config.yaml
model: "masked image model"
dataset: "telescope images of galaxies (Galaxy Zoo DECaLS)"
train_examples: 44167
image_size: 48
crop_scale_min: 0.7
horizontal_flip: true
translate: 0.06
method: "simmim"
mask_ratio: 0.75
loss: "l1"
arch: "inception"
norm: "batchnorm"
hidden_act: "relu"
depths: [3, 3, 3]
kernel_size: 3
stem: "single"
widths: [160, 272, 480]
init: "torch_default"
optimizer: "adam_atan2"
learning_rate: 0.0018
beta1: 0.9
beta2: 0.98
max_grad_norm: 5.0
max_steps: 4800
batch_size: 128
epochs: 13.9
lr_schedule: "cosine_restarts"
final_lr_fraction: 0.1
warmup_steps: 140
weight_decay: 0.4
Rows from block 5 of a small masked image model, named by matrix and row number. Rows with one number belong to one channel. Each number is 128 + 24 x the weight over its row's rms, rounded and kept within 0 to 255. All counts start at 0. Numbers have three digits each.
After each channel's rows are labels from the 100 images, of 14976, where the channel reaches its highest value: "top examples" is what is common among them; "place" is the part of the image that holds the peak. Only what is clearly more common there than usual is listed. The data: telescope images of galaxies (Galaxy Zoo DECaLS). In brackets: how many of the 100, against the usual share in percent.
# r30: branch 2 reduce pointwise conv (model.blocks.5.r3.0.weight, 68x272x1x1), inputs 68-135
# b30: branch 2 3x3 conv (model.blocks.5.b3.0.weight, 102x68x3x3, transposed, each kernel summed), outputs 51-101

r30.18:128091123119146159113119135121110100157146139151142063120149123106149168115117135084102116137137158139145166155122084142098165117142136147151137122136102165116148144113104158147119106111122105118127129115
b30.18:099119126152174105112113137122102140131132086114121111119118158124123123138144153082154126126097097131088114118160112122141098115159122097111077122145123
top examples: roundness: cigar-shaped (29 vs 8.1)
place: centre (66 vs 11.1)

r30.2:138139136110114123124127123094104106128112130121108142146135129148128131075155094128114116146120129116120125139145113098130124111133132106142105154101158121117142117138134144109093118111119118125160119084
b30.2:123117149098097136154110145102104118099142073124059124129109106113133108061106142088103119130121123112103094106142124132118105087147119097125123108121113
top examples: roundness: cigar-shaped (28 vs 8.1)
place: top right (35 vs 11.1)

r30.47:127100109113112141122133129140099097153071135110119149117112128138118153096129113132085119123099119138134150132115132143131138110127124089111120126086112114157134115110138131136138119100123123122129102105
b30.47:123105130115122132096102155104111166103152081135110139128148093114106080080057156157156105137099129117122140123140135107085086105110091083099120112100136
top examples: roundness: cigar-shaped (29 vs 8.1)
place: centre (46 vs 11.1); bottom centre (40 vs 11.1)

r30.45:147150150143141111124108114139145134109170117173169134174175123116146117124136116134119153174150122108169113042151090123157128147123126143171117137148136130161172149132144140107152109157166138151129089140
b30.45:125139112119141100144157047144119135150057144123150131150110123138120188145120117133139140116131101121116161126086108131111141118152129149138130130096091
top examples: edge-on disk: yes (28 vs 5.2)
place: centre (42 vs 11.1)

r30.36:170109126126155123110085124117113129158140146208118038130194122123140188095135131116125131165141160118166154133124039107136128110142155178156137140145125145137135146087074141123117104134105087108132138121
b30.36:089136122128153108108144095141107120131120130131111109125108115124160125112117139100144120139103095124092108098115099140142103121182141113103098112094143
top examples: roundness: cigar-shaped (29 vs 8.1)
place: centre (81 vs 11.1)

r30.24:113139118090119124101117071113139129147111114062104162141118166148109145138112138125120140136131124154098138113156142148132050078124156111083112126092159125117116098162140127113153111151093113123114140071
b30.24:114115140139098151124108143138129134115155162125122151137129078118130119101081190096129095161097137104129110143161137123048143126156123131122124138071141
top examples: shape: featured or disk (63 vs 30.4)
place: centre (67 vs 11.1)

r30.10:119160137109118154129118126089116105146107141119150177114069118130150123126163104120108134161127125156119120124171152100161106133143144058161116145150155120089124109182207129133134142070119119157142114097
b30.10:157076086131087134096074061134114165110111161114107127115109125133108111104143125161119160131124132121140140100080102090121105110118120105120127147118101
top examples: shape: featured or disk (77 vs 30.4); edge-on disk: no (74 vs 24.7); spiral arms: yes (61 vs 18.8)
place: bottom centre (56 vs 11.1); centre (37 vs 11.1)

r30.8:143130133130108142130134137085100107120100143125117129160117118138135124087165109142089115143129118120125128139134107099134139129133128113127123159117156140124131117140138143117116131113130138104148116103
b30.8:123115148106092134148117149100107111101146075124056126138113099121130109048094137091097118140122127108106103113138122130115109080145117092135125124115117
top examples: roundness: cigar-shaped (25 vs 8.1)
place: bottom left (32 vs 11.1); top right (28 vs 11.1)

r30.14:167135161134155117117095122148183195149110118072075150172155156147114134111140142100138176160179127159086160146180094180129128138113127156036123136126159141170118102140104123136151122161172127127113092110
b30.14:128163148141123106140155095130111086126113150144117139124126112131137153146106119073136078160112128109108110147110068140070166133172144140112125156091096
top examples: roundness: cigar-shaped (42 vs 8.1)
place: centre (93 vs 11.1)

r30.57:127187147141121135125159091107122138114176127171171135168117150067163121154112126143130140145125149083163115100140125049139086069130102129174113094124146128102164141178159123121144129128098121155131081118
b30.57:098081093118124144129136146131115144076121144130154084150129091106133123099087130130110124110113110120110151118130135135109105086106129151162099099082138
top examples: edge-on disk: yes (33 vs 5.2); roundness: cigar-shaped (31 vs 8.1)
place: centre (72 vs 11.1)

r30.32:113079148102126133108122141158080081167103158118098105085119111153131173122133135124099110087097123141123172156094121141139147128139173120111123131119120126130131091098113151144106110102131122107136131092
b30.32:097140132118135117157113161119109128123151047133112126087121140132083102075132157120131151135117126097125089098167150116145096140096100063112101100138127
top examples: roundness: cigar-shaped (29 vs 8.1)
place: centre (34 vs 11.1)

r30.16:099118136128092140137144139160105083142124150101145139090099150108148134136087147137142098078067133154117150125117164134116167124139111118116128120104098126110150142123130148165126116113112184181118130130
b30.16:136125145126186133166084163118131167100140078140145123110103166125101136143160159096130142135100123111126143117176128117147113156095118079125113118179106
top examples: shape: featured or disk (62 vs 30.4)
place: centre (30 vs 11.1)

r30.39:090065149141128128142133169121072100159101127146126073106113112147121143104150147103123111087112120127133131150088094106120165151161152107125149151136134164138144135083101140110110137120144151112170139127
b30.39:114107119109112137152145113164130090115130103155097114102106098098116095070101112131077140160126144135167090073089147152125096161147129110107124105103131
top examples: shape: featured or disk (60 vs 30.4); edge-on disk: no (57 vs 24.7); spiral arms: yes (49 vs 18.8)
place: centre (46 vs 11.1)

r30.41:105143125124104153133178092128153126140133139122125118133141116110151115136121122117132106130120145142132140141129138108140078093109131136117132111109138110124155129133109151140132135120111140145112118104
b30.41:109108094108117116110121101116132084103104155123127111124126085077116111131088106168108078135095115152123129104105130108092111129105123146103108098094140
top examples: edge-on disk: no (73 vs 24.7); shape: featured or disk (73 vs 30.4); spiral arms: yes (57 vs 18.8)
place: centre (65 vs 11.1)