python train.py --arch="inception" --model="masked image model" --dataset="telescope images of galaxies (Galaxy Zoo DECaLS)" --train_examples=44167 --image_size=48 --crop_scale_min=0.7 --horizontal_flip=true --translate=0.06 --method="simmim" --mask_ratio=0.75 --loss="l1" --norm="batchnorm" --hidden_act="relu" --depths=[3, 3, 3] --kernel_size=3 --stem="single" --widths=[160, 272, 480] --init="torch_default" --optimizer="adam_atan2" --learning_rate=0.0018 --beta1=0.9 --beta2=0.98 --max_grad_norm=5.0 --max_steps=4800 --batch_size=128 --epochs=13.9 --lr_schedule="cosine_restarts" --final_lr_fraction=0.1 --warmup_steps=140 --weight_decay=0.4
Rows from block 5 of a small masked image model, named by matrix and row number. Rows with one number belong to one channel. Each number is 128 + 32 x the weight over its row's rms, rounded and kept within 0 to 255. All counts start at 0. Numbers have three digits each.
After each channel's rows are labels from the 100 images, of 14976, where the channel reaches its highest value: "top examples" is what is common among them. Only what is clearly more common there than usual is listed. The data: telescope images of galaxies (Galaxy Zoo DECaLS). In brackets: how many of the 100, against the usual share in percent.
# r30: branch 2 reduce pointwise conv (model.blocks.5.r3.0.weight, 68x272x1x1), inputs 0-67
# b30: branch 2 3x3 conv (model.blocks.5.b3.0.weight, 102x68x3x3, transposed, each kernel summed), outputs 0-50

r30.2:091136148122079140106105133111115110101114094135124134141096089092103090106126095098129121148126079095097137139136084152139157149115140132073128113130107122092127092112103157096107099142149131143093133065
b30.2:120136127114039064087132129112044143095090117100106151085089103103112137144135153138084129081078092104143117097136125066135141111127123097117141109105077
top examples: roundness: cigar-shaped (28 vs 8.1)

r30.67:081115145105117119105160179130159126207121122102114130145134134120093151129118185090107095151157129139088170098202144143115074140160175107097109151088138121071111112104089153185089116139091104098096124142
b30.67:131140119146096136100204136189066129126162136158150157116110160148148120145126181173139140132124146124134176121174151111165147192115159126143185150164179
top examples: shape: featured or disk (67 vs 30.4); edge-on disk: no (56 vs 24.7); bulge size: small (28 vs 7.2)

r30.18:213115053109204109186143148113095110095147130085102065069128137196165161127102131204101103093077146157211089105122153054091124079099122122159111098139118088232096109165168059145187164094147095130165085094
b30.18:111131157158105083135136129111095108123118117073094111126090150175068126113134116150056093054087078166100126120132022089124087137111107119118093093166070
top examples: roundness: cigar-shaped (29 vs 8.1)

r30.31:130089094115101080171038135129085124088055101071075113121158169113166055120129093165067076048065143148151080098139127098095067073070147124160112105110123084150065049094173103084125132136131085079132082092
b30.31:105165102106058128133122122148097150103085144043130124158114130137106127109151168115073075070107059104137111098157175083129111140084137098124148155093190
top examples: shape: featured or disk (64 vs 30.4); edge-on disk: no (53 vs 24.7); spiral arms: yes (45 vs 18.8)

r30.32:187153067113153112174134162093105067115103105138145096091142127177151130082037133140133119014121112160162069107128163066137125117156119095133092094141061080153128044108226070099173093092113093153144124078
b30.32:088140148152081107149115116105027142128139131095131067128095125150099115114149133142070147082117083152126104104126127090134138135140109133118124097079147
top examples: roundness: cigar-shaped (29 vs 8.1)

r30.41:096093255106171119123135138118140108124102139093088121189095068192171112103167143091098090218118179147080093100058058255096117122080067111068118113122096113103089101131166255124068113185152108120065105052
b30.41:118108059073146106104119111088161132089106142160092148085147077054148117113078082075136107153123123075121108101133154122100124167079101077156105110134167
top examples: edge-on disk: no (73 vs 24.7); shape: featured or disk (73 vs 30.4); spiral arms: yes (57 vs 18.8)

r30.8:097105154127094130118097160103118090104074091100109139144079138086065078099130113122100098140116082125113120120127123152119109146104134132105126112097092103092091046065120143107105113137135142107105112072
b30.8:117154120112045083098142126119045145095100110108117137099098103111117144142145150134074129086073085100150119095136140061143147112117127105115154111096098
top examples: roundness: cigar-shaped (25 vs 8.1)

r30.45:124127117147086123115102108157103160152133141150141098115139158103117097154135076155168154124129114104131137152122171094146140133155161146141138117015153156148164107146085092146126140083151145138139145154
b30.45:140149134135121175175134150166161116139160055133136073123113143132116163118146085077102165162123082098109139149126151116175043149101080182095165153135103
top examples: edge-on disk: yes (28 vs 5.2)

r30.36:140121096127147109145132085141063135083100118115111097071137147111141121149118080177108124073088120114151138130157113093114130099105140137144127126131159134171110142144121079102159211095172110101162108119
b30.36:127117142130094062172154172147108103089144109078085112121050165152095164113153108090066144092124064121094114141129071102152045095091111117143117118160045
top examples: roundness: cigar-shaped (29 vs 8.1)

r30.14:112114121124119124149071092141092163073100108120130126077142137096123080177150086158125130092114125091144160137162131101142121112122139129162139160142209156152136151093114100096120163101250128118127122126
b30.14:121112108117141137100134152154173127119142122093133138121141134078121150155090180088132097133137131124123213150152118138115120097106103109123116192194031
top examples: roundness: cigar-shaped (42 vs 8.1)

r30.47:134065125112118070159077144089099080110027127049049123135123142123124070105123096139048033085075140138138077083093107135070029086074100074142090122102090043136033040010184131063130105141136118068116073063
b30.47:099099086119083123121104132118079144109088128087139098131121122098128145148139145103074126077079088096133092101097167072141123104093115084125110112100114
top examples: roundness: cigar-shaped (29 vs 8.1)

r30.57:060138154147101129093075061145137132139148073149143110155117126117151094115109110090165143151129117104064086140092157144124155150145134128084125115081100125060156101159133147134029091132108130156056142130
b30.57:126092057118105112125140095131123127127123105151122144074104115113127128100144093120099143174097107075148098068079169068134110110071140098151154024115074
top examples: edge-on disk: yes (33 vs 5.2); roundness: cigar-shaped (31 vs 8.1)