{
  "dataset": "telescope images of galaxies (Galaxy Zoo DECaLS)",
  "train_examples": 44167,
  "crop_scale_min": 0.7,
  "translate": 0.06,
  "mask_ratio": 0.75,
  "init": "torch_default",
  "optimizer": "adam_atan2",
  "lr": 0.0018,
  "steps": 4800,
  "lr_schedule": "cosine_restarts",
  "warmup_steps": 140
}
Rows from block 2 of a small masked image model, named by matrix and row number. Each number is 128 + 32 x the weight over its row's rms, rounded and kept within 0 to 255. All counts start at 0. Numbers have three digits each.
After each channel's rows are labels from the 100 images, of 14976, where the channel reaches its highest value: "strongest on" is what is common among them; "patch colour" is the nearest of a few named colours to the mean colour under the peak. Only what is clearly more common there than usual is listed. The data: telescope images of galaxies (Galaxy Zoo DECaLS). In brackets: how many of the 100, against the usual share in percent.
# r30: branch 2 reduce pointwise conv (model.blocks.2.r3.0.weight, 40x160x1x1), inputs 108-159

r30.27:106149179116106153149171142081138120128124111168173101141128140143098126183054145184092179132115104137135171175127074139162143177140164133150196066123103175
strongest on: shape: featured or disk (74 vs 30.4); edge-on disk: no (69 vs 24.7); spiral arms: yes (57 vs 18.8)
patch colour: grey (39 vs 5.6)

r30.12:086150083166109114173133075091145138173115124106132086123156073115105109134099121167119136135135104090130146183113045122137149147123154142151156066126158140
strongest on: edge-on disk: no (58 vs 24.7); spiral arms: yes (45 vs 18.8)
patch colour: white (51 vs 0.1); pink (41 vs 0.7)

r30.29:131098111103091158151117142166122084054127108165140106120079130102128105133149115160149117143126148064069097118124171160160113081097155166141129062173158148
strongest on: edge-on disk: yes (33 vs 5.2)
patch colour: brown (60 vs 11.9)

r30.10:133119136009043177141098177132145059062150124118125131189070190113093100150162085102139155084132152109133139126153181121128132140149133165132153131169143127
strongest on: edge-on disk: yes (27 vs 5.2)
patch colour: brown (54 vs 11.9)

r30.17:128146143167207104152135121107141143157199130145163121191190134104166085160105111172206136168131118148143172151145092125142170159141116174132142066111121146
strongest on: shape: featured or disk (64 vs 30.4); edge-on disk: no (55 vs 24.7); spiral arms: yes (46 vs 18.8)
patch colour: pink (41 vs 0.7); white (39 vs 0.1)

r30.0:126140204075058101059124124116171087130115068133112113155091250117130080119108110129090119024140115134152137113144157140106154137144107154114106150170152142
strongest on: edge-on disk: yes (28 vs 5.2)
patch colour: pink (55 vs 0.7); white (34 vs 0.1)

r30.16:186141158146159110174164129125185139162181135134200169197178131112135146169093156182176159189171078159121186148132095169135139156155177168120209090162121173
strongest on: shape: featured or disk (74 vs 30.4); edge-on disk: no (65 vs 24.7); spiral arms: yes (55 vs 18.8)
patch colour: grey (38 vs 5.6); pink (26 vs 0.7)

r30.30:109121108184155129191132089109150128139186143156195133145250069140165099166071134169143133173136125120143182159109109145094154183137137153127124099144129164
strongest on: shape: featured or disk (62 vs 30.4); edge-on disk: no (52 vs 24.7)
patch colour: white (60 vs 0.1); pink (39 vs 0.7)

r30.33:124135167120091139089140144162139100084110154124111110089074162149130123158167097132087168111123130084120116131126153134143127106149134160170098118146140129
strongest on: shape: featured or disk (70 vs 30.4); edge-on disk: no (54 vs 24.7); spiral arms: yes (39 vs 18.8)
patch colour: grey (50 vs 5.6); brown (39 vs 11.9)

r30.2:105092197111164146192092064092151159132155104166175143185119136120153121155100104119121195125167130117104173182118072158184125173125175118164211100140082176
strongest on: spiral arms: yes (43 vs 18.8); bulge size: small (27 vs 7.2)
patch colour: white (57 vs 0.1); pink (30 vs 0.7)