From a checkpoint of a small masked image model.
Training: adam_atan2 at rate 0.0018, 4800 steps, batches of 128.
Data: trained on telescope images of galaxies (Galaxy Zoo DECaLS), 44167 training examples, 13.9 epochs.
Rows from block 6 of a small masked image model, named by matrix and row number. Rows with one number belong to one channel. Each number is 128 + 24 x the weight over its row's rms, rounded and kept within 0 to 255. All counts start at 0. Numbers have three digits each.
After each channel's rows are labels from the 100 images, of 14976, where the channel reaches its highest value: "responds to" is what is common among them. Only what is clearly more common there than usual is listed. The data: telescope images of galaxies (Galaxy Zoo DECaLS).
# r30: branch 2 reduce pointwise conv (model.blocks.6.r3.0.weight, 120x272x1x1), inputs 46-91
# b30: branch 2 3x3 conv (model.blocks.6.b3.0.weight, 180x120x3x3, transposed, each kernel summed), outputs 45-89

r30.40:130114120129126137138119138106132123127092093103098122121165113129132096121149102094160143081085131085083152117148067116161141175143120087
b30.40:176173170102121117126114184161119121123178158142151160131135126131115108167119106138141146109110106128150081134092120104119127153117133
responds to: shape: featured or disk; edge-on disk: no; spiral arms: yes

r30.38:126146095127138125111153128157146148138139134137136115119114138127153191118129105157130155154156080104142142123135132127160181150120063197
b30.38:100110110054124102110106115101132127126118110142055117111122099114080117114110083104127113107108069145136125063110107151096075096069099
responds to: edge-on disk: yes; roundness: cigar-shaped

r30.48:126122099126122120140127113118125141141054065096105109120165098133150136108125080126141123116112113118143120143155111133135127158126107111
b30.48:158112116124093123149137145126107163137137133116125153116127094084128175117135180152138156149150096111160084131104150131094150148126094
responds to: roundness: cigar-shaped

r30.116:136131082107121103107156143126127132135124133131199140102118157108154111141155191097135130141113155156132165090100135122147098133156118074
b30.116:135120120131117121128112133115130099125137137092067113121102087132093140110094100102108110113131132156122152087121087096106085117121100
responds to: roundness: cigar-shaped; edge-on disk: yes

r30.113:149151057135154148122145112159142151163083096091114090126096134127079137159135086122119123103117087154123127139174103149143149146132164120
b30.113:123132122133093127145091132131162151139159126086126133082099130138159080151173110124104125121154154107154115140120185132124119121133142
responds to: shape: featured or disk; edge-on disk: no; bar: no

r30.35:141132067135113140145115117104130118146063079069123101130107121128086113156127108156121092126086127136149125107141143138138142123123121100
b30.35:156148152128083133139111135158135142135168143088166117083120124111150091147160129134105144129154144125175098165096166126122162128119149
responds to: shape: featured or disk; edge-on disk: no; spiral arms: yes

r30.108:130159119117145116118166114097126121102139128155156087171130143143089124133139126189144085149124107147155045107104114150131165108124116113
b30.108:101102096141123136126127079086106148100074063088106152124102107133087098098120157130126126145123118120119159109118100133113125127093083
responds to: bulge size: small

r30.68:173141136154138134177141140159177154128113124124144142113126117167108136130140119137152079129097137156136132117115132089160166156115109079
b30.68:097123156119124111110125139140119106084100125136138101148124135040135118138134112117105131111083078129085094096057132123147147110134132
responds to: edge-on disk: yes

r30.110:091091085101096147109110152125102109107135127123154128108110121091125167132134176100135085114102142144116177167131107127138155109137144082
b30.110:138142124127116145124087117109096111126144135132129093063119102147102103137120100100120127118122134089132125120145105107115105141091149
responds to: edge-on disk: yes; roundness: cigar-shaped

r30.114:135146077066121110122126126148135134103137135133141147102099138127159098096112158142145121141121127103112161108051160115145117127105118137
b30.114:162133097115141116133122141108089118140167133123080144124124085114094158105105154117156137106169122143132164127126082115099094118108094
responds to: roundness: in between

r30.53:137136139114151106080171099141141140161111109135219150127140182143122107155135133148097120172147108120144144113064146123122137153151093118
b30.53:110119120129113073140124113135151126147137118106078118144089131128111128098104108123106120139128146137134156091131104125087098074117129
responds to: edge-on disk: yes; roundness: cigar-shaped

r30.61:120128079132107151134125109111128107142093094099135113112126099077112105153137114123130111128099090108142137136147127160144144125143142094
b30.61:156148139130087135142104141146139142146171144091158125075118132141164085140165125140105149124163155122170100163113175131117149132134152
responds to: shape: featured or disk; edge-on disk: no

r30.83:111098102109118130134117103089120122122096094102132138119180096126138070113115102135149135127091121096126156126106137127133091132121065081
b30.83:182151144108082138136150168143104131136183154124143139113125095128121141119130167135122155143167120147170079143115131105056134127119144
responds to: shape: featured or disk; edge-on disk: no; spiral arms: yes

r30.78:117137113135096168137085139160133135121125126112079106128130109131113188123173126121141114096124114152128133114148085113148119113127134118
b30.78:120165137115068141126134152120126121140155161144153093104183115158135086123130138102106124125145151094128084147113100112107116134111197
responds to: shape: featured or disk; bulge size: small

r30.23:131126127146110151195112131152149126095127135123121110138128116152113209134177119123104113150118126175146111152142123096154170151122162146
b30.23:081099128122126134095147112119128109086066118126126103126171128053132167111103155125134122151088104114097126116068108121155151123122116
responds to: roundness: cigar-shaped

r30.76:115141107121119121136142130105132110113140137138164129141119136099173111130114156098130179101131129159159176143172100092098113128148119138
b30.76:108109145149103148110119104116120122099115112085098119106145097128131115142129109105094111119113133135107118114128111088142093139149134
responds to: edge-on disk: yes; roundness: cigar-shaped

r30.22:150111150148153145134120126123184119111137138129112161123130135139172157122124103152145145062110126081121163117099142087110162118128123144
b30.22:122133130133147128109109142135108113096142134106139097153088134074129090128123106123109125097096075130138082106063144123122137131119119
responds to: roundness: cigar-shaped

r30.24:119126106129115145142129126123129129173068072085103096115184102114139116108111116144138117092102123109134145119154141129135147145110105112
b30.24:188156122121116120153122154127115169167188136109128142114142110121124116141159146147127148113162127116158082150103162119120142144127093
responds to: shape: featured or disk; edge-on disk: no

r30.62:112111099142088201174103150145144132106119124107078122101139108099119136116126124108147127126163114160149163156163111147133163147110168107
b30.62:143137138111108145154069120127115114146162145145143107066185137153134079130138121123122157107142116093117099147139113135144121132121144
responds to: edge-on disk: yes; roundness: cigar-shaped

r30.119:114125105107114144134140103109110132174082072113124111138212097118144109109114116147138121108096126132147122112137145154137124154124098122
b30.119:206163119108103135138131150130105177155180141109121147109147102130121128129150157157135143122159099129164073135109157126101133142125073
responds to: shape: featured or disk; edge-on disk: no

r30.14:152159131099135105136110131114135122093144143126071159135126129117174133118108128084066169089148108125103203110087143113098125130134135121
b30.14:101140132121144135096123122090094146123144126091127115132098137103116122137115125104124148126088081122091106088099122109133111139127109
responds to: roundness: cigar-shaped

r30.41:110107091091100123141122089122116130163085077110116105113211094122160113107138125115132137108100122110130132122151125134144122155115101113
b30.41:192135127109098135149146149131089161152160149104132143113151097104128159110132183154135158148148095135164083139113142119095149151117075
responds to: shape: featured or disk; edge-on disk: yes

r30.5:140149139139131115147153119110140114137132116144144125167102140108139115122107161105147166100109133137135150139109130138100101133153099136
b30.5:064111151132120132108133090100117150100088097098106128137154121125127125138123153112108105140094094101118140119117139096148120104162100
responds to: edge-on disk: yes; roundness: cigar-shaped

r30.96:147207140095110126134139116149125141151139130137147157147131160109144162138152133132113094112100127136067138109061170109144102107140094139
b30.96:111135097104054137089138140076114140140110133120116108105147105137116139135135126100156110141103150069130176148118105133078128139103116
responds to: roundness: cigar-shaped