{"translate": 0.06, "optimizer": "adam_atan2", "steps": 4800}
Rows from block 2 of a small masked image model, named by matrix and row number. Each number is 200 + 20 x the weight over its row's rms, rounded and kept within 0 to 999. All counts start at 0.
After each channel's rows are labels from the 100 images, of 14976, where the channel reaches its highest value: "top examples" is what is common among them. Only what is clearly more common there than usual is listed. The data: telescope images of galaxies (Galaxy Zoo DECaLS).
# r30: branch 2 reduce pointwise conv (model.blocks.2.r3.0.weight, 40x160x1x1), inputs 108-159

r30.4,187,197,202,194,165,189,213,209,190,170,218,178,220,190,209,203,228,204,193,195,203,197,194,229,204,191,214,196,187,191,194,212,175,216,178,220,184,204,203,211,180,189,208,211,179,194,150,213,202,216,205,213
top examples: shape: featured or disk; edge-on disk: no; bulge size: small

r30.18,189,207,196,209,189,220,182,215,197,229,255,212,201,214,202,212,191,208,201,179,211,229,190,250,243,237,184,176,160,203,168,202,178,189,200,213,186,236,199,181,207,207,207,195,190,223,195,200,199,217,163,194
top examples: shape: featured or disk; spiral arms: yes

r30.37,185,232,199,185,188,149,203,216,215,200,225,205,215,195,206,210,193,225,183,174,208,221,166,227,227,203,221,191,175,209,201,219,178,203,244,186,188,245,208,195,192,229,172,192,194,198,202,179,214,199,222,178
top examples: shape: featured or disk; edge-on disk: no; spiral arms: yes

r30.5,217,216,227,190,127,221,212,208,202,180,207,212,198,205,181,203,205,220,204,204,215,208,201,232,214,175,216,188,179,203,170,225,193,184,186,205,214,240,217,203,196,233,206,170,203,203,197,223,153,207,194,214
top examples: edge-on disk: no; spiral arms: yes; bulge size: small

r30.31,173,221,196,183,202,171,203,229,230,203,223,200,217,208,213,211,177,226,182,204,211,222,177,226,233,184,224,190,181,194,199,208,166,200,245,186,196,240,203,166,187,229,173,190,165,208,185,194,222,205,212,163
top examples: shape: featured or disk; edge-on disk: no; bulge size: small

r30.25,206,199,190,200,211,163,222,207,181,223,199,195,198,178,204,189,218,196,190,209,176,184,182,214,216,199,202,187,193,218,196,203,189,220,169,212,196,208,229,213,202,161,221,227,183,201,173,204,194,207,199,225
top examples: shape: featured or disk; edge-on disk: no; bulge size: small

r30.15,213,156,191,166,184,224,202,181,216,217,197,176,162,216,198,215,221,171,231,201,226,184,212,180,179,213,151,204,211,200,199,181,219,180,167,187,183,172,222,211,215,190,178,181,204,205,206,202,183,212,199,203
top examples: edge-on disk: yes

r30.36,205,165,190,187,198,247,191,170,223,238,175,189,162,164,204,206,191,189,200,201,192,179,199,195,190,224,160,181,218,208,183,178,220,197,154,185,196,191,225,192,216,184,169,185,209,219,211,194,196,219,202,188
top examples: shape: featured or disk; edge-on disk: yes

r30.34,225,191,186,215,211,211,210,205,219,236,198,188,174,202,196,190,185,204,219,213,189,177,221,208,193,218,167,189,216,204,214,162,215,210,170,219,181,196,225,202,224,177,195,180,204,207,185,207,186,234,195,207
top examples: shape: featured or disk; edge-on disk: no; bulge size: small